Weights of a small contrastive audio-text model: trained on synthesized solo parts of chorales (CocoChorales).
Rows from block 8 of the text encoder of a small contrastive audio-text model, named by matrix and row number. Rows with one number belong to one neuron. Each number is 128 + 24 x the weight over its row's rms, rounded and kept within 0 to 255. All counts start at 0.
After each neuron's rows are labels from the 100 texts, of 14848, where the neuron reaches its largest size: "fires on" is the input token at the peak. Only what is clearly more common there than usual is listed. The data: synthesized solo parts of chorales (CocoChorales). In brackets: how many of the 100.
# gate: MLP gate (text_encoder.blocks.8.mlp.gate.weight, 512x256), inputs 128-255
# fc1: MLP up (text_encoder.blocks.8.mlp.fc1.weight, 512x256), inputs 128-255
# fc2: MLP down (text_encoder.blocks.8.mlp.fc2.weight, 256x512, transposed), outputs 128-255

gate.158 [112 157 131 104 127 150 114 120  79 182 149 122 106 151 128 145 153 135 155 138 127 174 131 142 161 142 100 147 178 110 102 122 164 142 139  89 113 108 158 140 129 132 134 121 158 119 118 100 107 136 124 116 119 132 119 100 158 142 187  80 120 118 109 135 170 151 162 162  91 145 131  97 124 155 108 125  84 103 134 130 107 128 146 138 158 145  99 114 144 144 144 143 151 124 132  92 115  98 143  97 137 132 113 141 119 148 123 135 153 137 141 139 131 150 141 100  98  94 169  55 146 101 150 141 127 129 130 142]
fc1.158 [114 151 101 162 120 132  91 153  80 154 129 144  91 101 147 139 122 114 113 116 124 161  87  88 128 161 131 109 139 110 131 106  94 133 124 110 126 157 177 123 129 129 153  93 159 143  91 105 165 113 122 148 152 136 133 126 142 102 173  80 133  73 131 167 137  82 148 126 146 133 141 151 129 125 148 169 155 148 101 108 113  63 125 135 139 147 103 130 132 130 150 135 153 133 187 130 147 156 136 117  96  97 144 132 121 139 154 140  93 137  75 121  73 134 112  87 118 138 110 132 142 100 143  94 121 125  90 126]
fc2.158 [101 114 111 158  94 121 154 135 116 118 180 136 153 105  89 153 119 144 170 135 132 126 117 141 142 154 114 104 123 157 125 163 164 124 109 100 129 118 132 140 133 153 133 133 157 126 110 104 111 140 205 123 157  97 118 120 143 126 128 125 117 121 129 124 157 116 139 146 127 144 113 131  92 119  97 100 179 115 136 114 132 136 142 100 151 163 100 111 128 182 127 114 107  99 110 128 141  73 114 160 124 150 157 188 125 145 110 114 141 160 157 162 147 111 121 112 143 145  65 162 140 137 117 152 132 154 127 140]
fires on: "4" (29)

gate.28 [ 89 167 111 113 111 159 114 151 106 151  99 111 126 127 113 151 127 125 109 105 125 100 161 128 113  80 148 139 121  83 155 151 122 140 159 110 124 101 148 130 165 129 153 108 122 132 166 133 125 142 144 117 112 120  92 122 101 145 117 132 181 101  76 162 101 120 129 168 133 163 110 167 130 116 128 116 137 100 136 151  98 112 123 113  87 105 131 117 127 128 167 109 147 166 111 153 146 160 109  95 159 115 122 129 100 108 174 125 106  75  98 140 163 131 115 111 121  90 154 170  89  58 156 118 105 122 131 162]
fc1.28 [135 125 104 139  99 149 147 113 130  77 109 108 135 149 132 129 156 115 130 133 131 117 121 128 106 154 126 130 112 148 154  97 133 151 139 138 103 150 119 168 134 136 102 144 158 143 141 143 164  88 172 138 100 140 150 132 141 120 118 127 160 136 188  92 190 119 119 119 104 125 113  83 113 115 160  99 120 105 133 141 122 115 176 145 140 120 105 147  94 144  92 116 103 102  87 153 110  94 187 150 127 137 105 132 105 117 122 173 103 119  84 148 133 133 133 147 153  99 127 161  96 177 159 115 110 133 116 152]
fc2.28 [151 144 139 110 140 143 129 121 127 114 111 121 114 118 136 118 121 146 130 127 109 135 159 100 130  98 120 119 145 122  98 104  86  97 125 132 148 101  64 146 138 101  83 145 182  83 135  95 175 125 147 131 123 123 112 154  92 139 144 179  85 117  91 117 123  73 121 103  88 126 135 165 150 136 186 143 123 114 132 123 143 116 165 108 123 148 151 129 125 121 117 142 153 139 107 112 133 115  93 100 118 139 168  92 130 104 148 123 159 118  74 107 129  94 203 146 155 144  96 122 145 137 152 138 157 134 107 130]
fires on: "d" (64); ":" (26)

gate.491 [146 178 104 118 129 118 156 147 139 189 112 139 151 131 126 145 159 115  86  91 124 116 102 134  60 110 155 155 160 111 142 152 114 161 128 159 140 120 144  85 112 105 113 108 159 130 133 161 104 160 128 126 113 151 124 151 136 136 120 115 135  75 137 141 117 144 100 118 121  56 135 136  98 163 151 141 116 130 166 116  93  97 152 175 108  98 114 151 140 135 152 137 137  85 109 108 100 120 170 128 124 119 129 150 145 118 141 132  92 161 112 166 181 155 101 112 112 124 129 157 130 125  96 116  84 111 123 143]
fc1.491 [130 124  70 107 140  95 143 147 155 118 124 121 172 109 121 164 123 166 152  87 160  67 128 121  78 125 146 167 143  96 190 131 101  98 123 156 122  95 157 100 134 114 111 108 156 168 141 130 114 148 131 149 137 134 159 102 140 152 132 134 146 152 148 119 100 120 158 107 148 100 153 124  98 144 137  93 112 105 112 132 103 136 148 117 141 161 150  83 107 128 127 139  98  91 104 115 106 132 103 158 118 116  94 127 151 126 116 110 117 113 126 145 127 121 130 101 165 110 171 184 101  66 162 132 137 126 145 119]
fc2.491 [166 147 156 150 134 142 127  76 144 119 153 129 126 153 122 131 104  89 139 142 134 131 135 159  95 120 129 130 189 134 120 116 127 110 102  93 132 162  95 124 124 165 124 118 136 148 150 154 137 121 131 136 139 158 133 120 166 123 129 119 101 130 130  95 118 132 117 117  84 109 108 113 154 101 162 148 111 105 149 154  98 159 148 174 120 135 167 175 142 122  98  98 167 108 129 155 106 173 156 127 147  80 131 107 128 120 142 108 164 100  98 118 162 116 160 145 141  85 145 115 137 109 109 103  85 129 115 110]
fires on: "<end>" (45); "c" (18)

gate.440 [126 138 128  92 147 120 145 114 156 145 127 129  58 149  90 130 155  99  95 124 150 108 186 140 138 152 116 100 138 102 109 125 144 120 119 125 167 111 141 112 154 136 101 111 127 119 118 105 112 117 165 111 120 116 129 110 144  95 155 140 138  84 160 126 124 150 140 142 133 143 149 124 129  73 112 123 147  50 116 111 133 111 142  67 145 113 126 107 155 150 112 120 118 140 140 140 132 121 117 107 145 138 130 127 119 137 141 105 119  96 124 133 166 141 133 118 103 152 103 101 175 157 104  83  82 124 145 138]
fc1.440 [107 147 136 161 125 148 124 152 159  93 143  97 185 114 116 129 118 125 112 127 122 179 134 131 112  75 126 102 126 137 128 151 145  83 150 141  93 142 130  86 108 105 117 142 108 139 122 132 103 112 123 136  67 139 125 135 174 163 114  84 130 137 136  72 131 124  93 113 195 151 118 169 163 145 119 128 126 122 170 143 140 120  93 125 131 116 146 107 121 143 144 129  63 123 173  97 149 130 130 147 150 118 158 147 177 141 121 131 162 106 109 127 125 129  76 105 131 114 159  96 138 139 122 176 139 128 103 126]
fc2.440 [153 119 139 102 117 176 149 131 117 143  60 152 138 159 120 120 135 129 150 127 124 106 163 112 143 105 128 141  94 139 104  91 110 108 129 143 117  92 118 143 108 123  96 102  97 143 129 131 157 129 145 128  88 163 107 158 120 156  99 112 168  86 143 104 128 116 137 168 157 163 138 136 144 118 130 134 116 120 142 130 153 122 121 109 127 139 101 123 149 153 162 138 141 118 110 107 132  96 146  93 110 137 118 125 148 114 124 185 149 140 113 126 173 114 126 143  77 114 152  87 145 106  83 118 139 117 141 127]
fires on: "d" (26); "d4" (8)

gate.236 [137 131 170 115 106 118 142 129 114  85 163  79 103 127 142 117 113 134 143 138 155 104 100 133 148 109 126 146 166 155 136 130 121 128 124 144  99 173 113 154 141 130 148  95 141 141 119 122 113  71 175 122 117 119 143 126 151 150 109 146 107 121 161 134 142 124 122 175 141  81 105 128 171 116 108  81 150 158 144 129 123 134 101 114 133  87 107 136  84 139 132 139 120 123 110 144 127  75  88 109  97 151 168 105 123 160 164 127 162 124 175 107 125 152 163  85  61 149  99 110 179  93 113 122 120 150 135 197]
fc1.236 [173 100 157 122 128  75 100 128 134 154 113 127 115 121 132 142 140 129 128 129 139 159 162  87 160 155 125 106 122 178 119 149 119 195 119 132 148 155 124 115 117 148 149 145 155  76  95 130 134  89 156 134  96 153 114  98 137 138 140 138 146 127 109 136 144  74 116  75 123 156 146 163 106 131 125 184 128 128 133 125 138 134 106 163 116 139 131 120 111 134  84 120  87 115 113 103 112 137 160 139 152 128 146 134 128 134 158 120 127 128  93 128 156 149 120  82 103 110 115 169 121 131 118 106 143 121 102 132]
fc2.236 [118 146 154 162 142 141  96 142 116 114 119 165 105 149  98 124 165 108 130 136 115 129 143 135 149 121 139 134 130 162 101  97 119 124 139 129 132 108 127 126  66 108 128 112 170 139 121 117 134  77 134 132 120 103 126 140 121 159 123 155  86  83  55 143 133  76 127 172 129 101 149 118  87 108 131  91 101 135 140 150 121  99 129 118  77 134 109 133 137  97 138 143 126 137 125  78 151 187 135 132 127 160 153 110 103 127 112 184 137  75 131 141 101  95 128 102 134 133 124 144 117 118 135 128 127 142 151 144]
fires on: "#" (98)

gate.243 [ 88 117  76 113 177 146 149 177 138 113 137 105 107 152  97 145 142  79 102 159 171 135 184 143 116 154 133 140 167  95 165 117 109 113 151 114 105 138 156 133 132 158 121 134 142 140  87 150 103 141 154 111 132 129 144 161 105  99  85 126 122 168 151 137 117 152 144  78 126 154 122 105 174 107 124 139 130 104 148  99 125 106 126 123 165 116 156  92 132 144 160  98 151  91 144 160 122 140 112 138 126 178 124 109 117 119 177 139 124 114 130  93 116 119 139  68 111 152 125 141 157 155 113 128 117 126 120  98]
fc1.243 [111 126 159 112 185 105 108 107 126 154  70 155 131 109 169 140 129 129 116 120 151 172  97 118 144 139 116 114 146 105  91 144 138 116 113 166 111  89 146 144 122 135 113 144 116 108 106 131 158 139 142 175 143 109 144 148 168 122 113 108 140 160 190 115  97 126 138 133  97 105 107 109 112 141 117 181 148  94 118 110 129 136 141 111 125 137 127 174  96 104 116  85 114 127 120 139 126 142 183 108 161 129 125 120 133 124 130 104 105 137 121 154  95 117 150 156 120 158 142 117 125 115 124 121 148 118 124 140]
fc2.243 [136  74 105 109 136  88 137  94 153 132 166 124 102  78 142 139 137 123 112  80 110 110 116 172 129 145 153 123 100 128 163 129 155 145 110 138 121 182  96 138 163 152 143 124 125 163 119 138 102 123 155 127 150 111 123 101 193 134 111 115 109 168 131 170 186 143 150 121 152 134 123 119 113 131 103 184 130 104 142 105 118 152  94 140 150 162 123 108 138 101 133  97 121 124 112 160 138 127 133 126 150 115 148 152 145 162 177  96 130 150 122 158 143 174 114 163 168  67 130 122  67 106 175 122 124 152 142 114]
fires on: "d" (89)

gate.92 [117 125  89 146 117 122  81  90 100 139 157 148 125 138 163 113 142 147  99 152 141 169 139 206 108 141 140 152  81 112  89 123 109 137 129 113 131 131  99 124  94 140 155 149 150  91  78 121 146  44 142 137 125  96 141 166 115 154 137 127 120 126 146 107 137 148 154 101 143 120 157 138 124 134 128  82 158 121 124 111 139 140 112 113  93 128 130 164  97 136 131 115 104 110 150 148 127 113  80 158 142 131 167 106 124 150 138 118 133 121 140 120  81 151 125 140 106 121 110 134  93 128 136 138 159 112  91 135]
fc1.92 [ 70 128 174 162 113 124  97 101 154 100 112 122 112  75 130 114 116 112 143 144 118 126 140 132 117 160 143  91 136 155  99 173 120 167 122 144 142 137 128 154 107 128 170 103 116  83 113 143 100 112 168 211  88 131 128 175 141 122 119 118 106 149 103 132 107 139  89 154 133 119 119 115 101 102 143  75 175 131 134 147 101 160 108 158  91 134 100 146 133 158 122 113 127  84 175 135 112 158 132 113 141 114 109 124 110 141 105 131 155  81 155 157 129 111 107 167 105 117 113 118 155 150 124 114 117 145  78 132]
fc2.92 [123 178 148 159 145 108 137 145 176 141 111  76 159 149 132 119 127 148 126  89 139  93 138  98  91 104 138 162 144 115 114 149 160 133 132  83 120 115 150 152 156 121 151 113 127 100 151 130 150 119 126 171 121 104 145  86 115 136 132 149 110 139 136 119  86 163 110 151 154 123 150 161 150 149 133 102 126 127  91 140 120 180  71 176  84 109 127 118 148 165 125 136 143 136 158 111 130 169 123 159 135 108 142 153  96 143 127 152 102 124 181 103 154 112  97 155 101 144 133 154 145 113 145 137  99  83 117 100]
fires on: "#" (35); "double" (15); "d4" (10)

gate.44 [131 129 125  98 166  91 149 159 111 127 153 135 138 139 140 115 104 133 177 119 120 167 116  85 169  80 162 164 129 142 104 142 109 106 137 108 156 113 127  91 175 107 136 125 125 152 113 142 121 111 115 123  84  77 102 121 144 128 139 123 121 105 125 135 148 136 135 102  99 102 111 124 141  97 146 178 190 113 174 140 128 133 116 157 125 141 114 162 136 162 136 139 117 115 109 124 109 115  96 158  95 116 160 155 151 156 150 138  52 101 151 166 141 169 128 106 123 140 123 138 134 172 104 129 138 155 147 106]
fc1.44 [142 138 118 111 118  96 138 134 151 105 122 138 115 165 101 127 133 137 146 117 146 152  93 138 140 123 111  97 139 172  97 124 149 161 103 114 145  85 158 104 105 146 113 133 154 123 121 133 146  87 143 102  83 150 137 100 118 145 143 116 112 106 171  89 138 164 165 101  90  80 141 126 155 150 130 140 191 173 110 143 157 145 121 148 127 160 126 100 143 106  98 160 157 142 117 112 114 111  89 124 114 126 123 135 181 155 140 133 120 144 103 154 108 163 118 140 124 128 167  74 163 105  99 112 140  87 126 147]
fc2.44 [130 111 146 116 125 125 125 125 101 102 168 136 122 110 137 123 106 111  90 149  48 135 142 140 133 162 155 146 125 126 152 122 154 147 121 112  91  95 142 188 149 137 123  99 130 146 122 163 117 151 154  96 127  99 156 161 121 119 137 122 139 165 141 149  91 136 132 161 127 131  98 166 130 107 159 138 185 144 113 164 108  93 105 147 123 149 158 168 168 214 136 154 163 131 127 155 121 103 115 124 120 112 135 119 125 145 149  98 139 105 146  89 114 147 122 118 108 129 124 115 125 151 139 110 146 141 134  96]
fires on: "<end>" (71); "f" (12)

gate.29 [127 111  88  81 145 169 116 144 137 154 167 114 144 142 128 152 108 149 126 121 110 143 164 133 100  95 171 143 122 132  90  96  96  98 121 121 116 128 162 105 112  60  74 126  94 132 154 134 102 132 117 147 123 109 136 122 141 128  87 123 157 120 151 138 107 142 154 128 136 178 139  94 136 140 128 109 106  91 124 128 106 146 155 127 125 145 126  89 127 145 110 113 144 168 113  74 161  90 107 146 146 145 157 143 170 122 175 160 124 120 142 154  80  73 108 124 114 120 137 135 139 107 115 107 152 109 167 148]
fc1.29 [132 153 143 116 104 153 114 144 156  85 113 126 160 118  83 115 109 133 159 172 105 130 145  97 117  66 113 156 131 114  97 133 143 109 146 105 180 126 150 133  97 159 138 119 106 154 127 100 122 137 117  97  93 119  78 113 135 133 130  97 127 128 120 146 118 155 108  86 107 153 134 155 140 141  78 101 131 133 133 139 118 154 126 117 116 133 124 160 121 143 101 120  70 137 144 154 118 120 152 111 139 155 155 125 109 107 126 116 168 126 119 126 141  80 132 122 117 196 117 135 113 155 136 140 110  93  98 150]
fc2.29 [142 141 144 134 127 129  93 148 125 133 105 111 132 137 106 150 156 178 130 144 110 119 126 130  78  93 176 107 132  89 167 114  73 139 116 139 121 106 105 175 175 135 116  97 166 149 135 126 122 148 121 138 119 130  99 126 115  96  99 118 114  88 131 144 131 130 146 132 130 147 144 129 124 144 140 133 151  92 158 157 143 154 131 154 136 105 108 147 150 126  73  91 148 156  79 142  92 171 119 133 128 122 146  77 118 139 164 144 135 151 118 125 127 151 146 105 192 121 114 128 128 104 173 126 146 111 147  80]
fires on: "d" (61); "d4" (37)

gate.283 [147 139  98 142 131 109 107 113 149 147 133 142 159 181 104 125 158 150 138  90 121 135 108 149 137 139  99 158 143 134 112 158 168 103 163 128 159 117 122 135 113 129 134 150  93 106 123 108 113 139  90  88 114 118 100  92 152 107 101 106 148 160 122 116 104 128  88  82 120 175 105 152 137 132 121 118 135 114 163 155 103 160 144  94 129 111 105 162 140 124 111  81 106 122 147  68 116 155 114 132 141 149 145  91 101 133 123  84 137 104 125 158 138 112 112 148 110 171  91  86 108 137 116  96 151 135 134 117]
fc1.283 [ 95 116 159 114 123  92 137 152 115 111 116 136 191 136 158 140 131 136 149 150 116 139 143  86 117 167 137 118 132  80  90 159 157 138 118 176 108  93 145 135  89 110 154  68 128  82 130 147 133 133 143  98 133 127 116 102 122 127 104 145  99 166 134 128 134 143 153 101 128 140 119  96 122 152 142 107  98  92 158 150 139 106 166 105 147  76 140 137 121 120 160 114 116 135 171 150 107  85 119 148 131 123 121 131 126 122  98  96 121  96 120 162 111 161 140 151 108 152 100  98  98 122 168 120 129 143 180  93]
fc2.283 [112 142 142  92 151 118 113 137 128 163 159 161 150  97 117 126  89 134 157  97 137  91 108 159 118 103 111 125 121 117 110 117 164 116 122 150 105 145 102 118 123 175 143 109 119 178 179 158 143 149 122 101 133 131 174 133 168 164 151 135 172 175 142 120 100 129 103 117  98 113 135 109 119 132  94 128 145 110 136 110 138 106 130  99 149 132 112 126  94 164 106 121 128 119 131 103 160 123 150 141 145 139 188 109 151 113  85  86 146 144 157 144  96 169 119 155 110 104  93 122 136 107  85 108 124 146 140 123]
fires on: "d" (63); "c" (11)

gate.487 [ 91 141 127 129 104 129 100 121 136 130 142 132 111 151 126 142 129 158 142 140 118 135 109  83 185 141 138  96 114 147 122 144 151 121 135 122 146 121 131  98 136  87 111 145 174  98 130 136 154 100 130 121 108 119 119 127 142 132 113 100 145  64 140 127 141  83 199 106 127 147 168 159 100 138 141 154 128 109 110  91 155  98 142 102 165  98 138 138 128 123 136 117 117 173 146 127 130 119  86 135 157 151 146 125 121 146 166 115 153 126 141 113 151  95 105 123 131 169 180 120 122 130 133 104 146  90 110 112]
fc1.487 [108 151 155 123 106 150 155 124 112 146 113 189 140 107 136 112  81 144 143 128 140 112 113 134 150 106 127 139 120 111  87 122 104 134 132 105 137 129 118 117 114 120  89 130 128 128 131  96 153  91 153 167 131 146 109 149 152 108 117 132 123 124 105 141 128 171 130 175 140 128  95 150 134 144 149 167 105  87 133  76 173 104 118 108 123  91 133 172 151  81 124 119 153 137 161 165 129 117 131 148 112  96 134 110 109 156 144 116 103 130 134 142 111 135 163  99 137  95 128  81 108  96 143 122 117 193 139 162]
fc2.487 [128 121 104 111 162 108 146 149 151 158 213 147 200  82 166 130 106 166 112  81 113  94 107 114 151 120 118 138 141 123 143 172 132  78 145 119 125 126  83 148 127 132 157 133 113  88 151 133 136 148 158  95 168 162 137 101 135 131 157 130 138 143 155 115 152 127 134 134 157 113 129 121 133 120 121 141 168 140 143  85  99 142 111 130 146 152 171  84 116 116 128 126 120  97 116 123 123 134 123 125 157 127 136 121 156 119  99  88  86  93 150 159 115 109 111 171 118 114  90 139 165 165 135 118 115  85 141 163]
fires on: "d" (65); "3" (13); "e3" (9)

gate.212 [114 139 148  63 152 178 133 147  76 111 133 128 115 129 110 123 113 130 178  96 140 145 166  75 103  66 145  94 100 120 133 112  81 131 144 110 150 113 162  96 117 144 109 148 123 143 134 173 129 136 120 103 116 107 131 131 105  99 122 100 110 119 126 149 106 152 141 153 130 150 130 137 137 131 112 175 128 111 120 105 151 112  96 127 163 110 131 126 109 153 117  90 183 156 121 149 128 159  92 102 113 150  88 138 158 110 116 125 147 126 146 137  91 125 148 122 108 109 109 152 170 141 121 122 117 135 117 123]
fc1.212 [141 119  95 122 139 109 122 128 152 115 109 126 165  91 162 171  76 131 152 115 127 140  85 110  82  94 114 120 123 148 157 172 129 139 109 143 161 126  99 171 141 114 140 103  90 108 126 179 146 155  92 154 110 151 145 175 108 138 142 104 130 107 168 149 154 138 162 138 137 124 103 141 115  81 102 132 154 116 148 126 118 103 102 133 137 120 150 104  99 121  77  97 114 132 134 117 106 129  96 146 136 104 109 171 165 121 108 143 112 117 162 133 113 139 170 132 163 119 127 115 160 132 157 117 114 112 140 126]
fc2.212 [139 102 146 144 108 156 113 101  65 131 126 125 132 165 101 157 168 106 174 104 111 127 138 130 159 116 163 118 116 131 154 153 111  91 100 118 178 121 106  41 119 137 132 140 153 118 106 135 154 136 176 189 166  99 140 163 141 139 144 113 148 139 109 143  95 117 109 133  99 145 116 139 129 145 102 120 134  90 150 147 101 129 133 178 119 103 131 136 131 120 117 111 176 111 119 135 128 144 129 107 116 115 102 109 143 132 153 106 136 117 109 172 149 141  90 123  88 140 154 131 144 134 136 129 164 127 102 107]
fires on: "4" (24); "<end>" (22); "f" (7); "a4" (7)

gate.157 [130 121 133 110  71 147 158 149 155 121 138 159 147 116  86 139 114 139 134 107 145 145 129 132 142  93  86 108 117 102  99 115 124 121 127 139 135 150 123 111 136 156 124 130 136 153 146 148 144 126 157 145  80 109 135 134 115 125 156 118 164 128 160 103 112 137 175  88 161 145 151 130 202 131 142 135 134 118 178 111 158 132 158  78 146 126 162 111 136 140 145 101 102 107 163 158 139 138 117  89 135 112 169 109 157 143 114 122 134 112 113 134  99 111 131  81 167 141 130 121 177  87 137  85 150  97 112 122]
fc1.157 [132 140 151 161 119 114 180 132 112 134 109 123  89  95 128 106 108  99 110 129 147 138 125 117 118 162 120 156 115 102  91 170 110 104 123  80 142 128 110 127 116  94 166 158 139 116 156 164 151 141 146  84 159  96 146 165 131 142 148 152 123 122 144 150  77 108 130 118 127  81 116 147 137  82 120 135 120 137  97 149 107 103 138 124 148 108 106 148 175 118 101 111 117 140 158 129  95 124 160 135 136 115 145 168 145 127  83 136 107 149 146 136 150 116 130 135 159 140 102  76 118  99 138 134 131 149 186 125]
fc2.157 [119 125 159  88 153 143  85 159 133  91 152  81 131 146 107 123 160 140 148 144  96 109 153 117 139 153 128 132 154 141 152 111 110 128 130 133 144  82 135 178 139 142 112 131 128 183 131 104  97 175 113  96 104 119 147 126 127 119 120 143 127 124 160 189 138 112 147 137 104 144 156  96 134 117 143 161 134 101 130 128 124  96 107 154 142 104 124 158 100 163 129 143 127 119 121 161 100 122 110 164 129 137 153 145 160 102  70 131 133 144 157 126 145 106 131 126 104 109 173 142 148 118  95  89 120 175  86 129]
fires on: "d" (29); "g5" (19); "f5" (13)

gate.511 [151 128 121 152 142 129 117 132  62 138 155 170 138 115 123 144 167 125 151 151 115 135 108 157 145 124  85 123 106 153 155 154 163  87 133 161 115 142 143 140 130 139 123 102 110 130  80 138 133 127  92 132 115 148  90 104 144 160 127 110 159 112 110  94 109 133 122 110 122  94  97 129 125 128 121 130 108 135 169 139 111 109 154 105 108  85 141 127 100 102 142 106 119 145 127  89 127 127 125 168 137 116  94 106 132 119 120 163 131 130 114 122 141  93 155 157 136 100 132 140  98 138 139  86 102 123 154  99]
fc1.511 [122 139 142 128 152 111 105 103 154 139  65 138 127 123 123 149 121 123 121  66 114 198 137 131  95  98 143 121 117 105 117 102 115 123 137 125  98 152 164 119 145 133 142 110 152 151 101 110 100 120 120 100 137 134 164 121  99 104 173 132 137 105 113 157 149 143 103 116 142 133 115 103  98 160 115 120 117 111 118 156 142 128  99 141 120 157 122  99 107 131  96 111 127 124 168 126 109 167 157  80 161 135 114 145 135 119  84 113 137 144 124 125 184 137 114 163 168 135 144 119 113 117 113 168 141 155 105  51]
fc2.511 [ 93 144 150 131 109 178 107 105  87 132 109 159 131 126 160  97 157  90 138 157 144 128 152 116 145 166 150 146 144  92 111 119 129 177 149 107 136 174 106 157  95  88 157 112  90 150 113 162 134 146 123 147 108 121 163 162 141 139 126 164 120 144 144 104 127 116 125 115 111  74 103 151 135 137 106 137 117 103 127 115 113 101 124 121 131 166 176 167 116  95 130 128 142 125  96 171 117 162 149 150 156 128 165 153 149 131 150 120 142 108  85 186 104 132 143 111 148 114  80 113 155  86 133 135 133 125 128 148]
fires on: "<end>" (52); "#" (36)

gate.391 [130 162 114 110 116 107 130 143 156 116 135 164  99 134 154 131 129 102 135 130 141 177 130 159  79 146 148 145  95 186 157 144 156 133 128 117 131 125 147 128 165 153  86 121 133 155 130  97 112 142 111 103 141 129 119 138 162 145 111 182 117 119 162 170 110 126 102 168 118  91 140 121  91 103 137 137 129 155 125  56 103 127 133 134 147 134 113 114  71  94 104 152 201  92 146 171 117 119 152 115  91 125 151 156 121 139 154 102 142 119 120 116 141 133 114 105 147 144 189 103 115 107 144 112 111 146 124 154]
fc1.391 [171 110 116 166 177 115 101 136 117  79 127 136  97  91 119 100 162 111 123 128 154 151 132 119 123 170 117 182 151 175 135 104 177 119 145 150  85 117 132 138 161 153 161 151 135 156 142 130  90 138 121 157 106 145 108 145 105 210  74 157 133 130 116 102 159 128 123 107 106 159 125 147 102 124 134 139 117 119 118 109 121 150 128 141 118 140 142  87 105 153 157 126 113 111 106 122  89  97 125 160 124 178 123 153 103 152 122 106 138 159 162 112 152 134 150 161 146 131 156 110 144 148  91 140 142 117 146  95]
fc2.391 [134  73 129 145 117 115 113 130 120 117  80 126 100 126 121 150 122  77 138 151 133 136 196 108 130 145 116 160 150 166 126  93  91 139 148 125  95 118 113 136 159 145 144  94 137  99 132 123 136 102 127 114  90 116 103 157 130 113 112 163  88 128 119 138 138 132 152 167 104 174 150 124 111  81 136 139  89 145  85 112 179 108 141 164 149  88 148 118 117 130 135 116 156 141 137 141 160 116 115 130  84 101 135 158 143 158 139 162 123 111 126 112 139 115 133  74 155 127 162 155 161 120  73  92  99 136  99 126]
fires on: "<end>" (41); ":" (23)

gate.226 [ 87 109 145 161 142 111 124  70 114 130 158 153 103 154 141 124 110 131 119 112 104 163 121 132 114 115 183 129 114 150 121 140 172  51 142 142 139  87 102 140 134 107 121 126 123 132 114 134 126 154 100 175 157 143 119 113 164 127 168 164  95 113 145 154  95 112 134  94 153 113 107 109 135 152  81  92 135 126 107 140 144 129 177 134 104 108 118 112 110 119 118  80 116 125 112 127 115 145 144 115 141 144 135 122 113 151 146 111 141 163 138 164 102 134 136 115 144 104 125 129 157 144 158 160 156 108 162 123]
fc1.226 [150 150 108 137  83 144 137 138 145 120 118 161 131  83 158 120 174  91 132 157  99 121 143 142  94 134  88 130 105 115 154  96 159 117 151 111 134 143  94 146 120 113 111 137 106 145 116 130 110  89 150 133 144  88 103  75  79  96  91  86 148 147  84 121 131 107 138 117 106 120 132  96 182 138 127 156  92 118 197 197 111 153 141 151 172 109 110 151 157 110 151  93 149  85 105 147  93 130 131 137 148 121 171 113 154 117 130 125 106 116 129 117 142 134 140 114 136  99 126 112 114 160 102 109  98 129 122  97]
fc2.226 [114 140 115  78 136  87 102 169 151 151 156 150 153 168 132 160 154 143  95 147 165 168 137 141 142 147 128 131  98 119 129 140 142 108 137 181 114 102 126 163 130  84 105 125 116 151 110 153  99 115 146 118  80 104 133 146 113 145 144 110 158 109 134 113 120 150 111 149 190 144 151 103 114 110 114 148 155 136 143 106 120 126  88 136  73 177 103 128 108 117 127 164  99 138  80 102 160 138 104 118 162 114 139  97 145 116 132 152  87 153 182 155 133 137 121  97 133 149 101  69 158 109 148 105  76 143 141 138]
fires on: "#" (38); "horn" (35)

gate.433 [109 152 193 111  85 134 133 120 153 121 119 115 131 117 159 123 144 100 109 134 127 149 151 138 116 151 133 127 170 126 131 118 138 128 118 112 112 105 133 147 104 150 152  83 177 110 137 171 113 154  81 154  73 122 151 141 112  99 131 120 120  78 135 118 158 125 146 117 107 183 123 144 133 123 117 104 132 115 107  95 116  85 151 141 139  60 144 121 165  82 131 146 154 135 161 166 139  83 115  88 121 136 157 118 154 115 159 146 113 128 102 144 110 158  77 157 118  95 129 136 132 140 150  96 179 124 120 159]
fc1.433 [120 125 124 146 129 130 143 133 136 143 157 143  84 113 132  68 131 157 120 121 141 128 154 165 124 124 121 162  79 147 102 158 156 116 140  96 115 165 139 134 150 160 132 142 113 126 138 131 116 125 151 126 123 128 109 136 109 142 115 108 121  71 154 118 125 115 108  71 122 155 132 146 136  64 118 145 148 173  83 163 131 156 137 161 139 201 131 171 132 130 158 104 126 111 122 101 119 134 114 121 100  96 141 127  86 176 113 146 152 159 145 124 123  91 113 156 129 111 104 158 128 124 105 131 109 132 148 119]
fc2.433 [166 128 116  97 142 101  93 127 135 115 169  97 125 143 150 140 161 143  97 114 170 133 170 123 159 136 127 151  78 126 135 111 124 152 114 137 151 117 185 143 137 124 111 119  96 101 144 133 124 102 104 157 129 162  96 120 121 133 134 110 135 115 111 154 147 132 112 122 130 162 131 127 131 134 132 160 122 160 170 127 114  86 142 110 116 114 133 159 123 137 137 142 155 137 131  76 131 111 100 121 129 140  76 130 127 168 152 148  98 118 113  73 128 128 136 154 123  94 146 173 110  93 130  56 127 123  94 136]
fires on: "#" (73)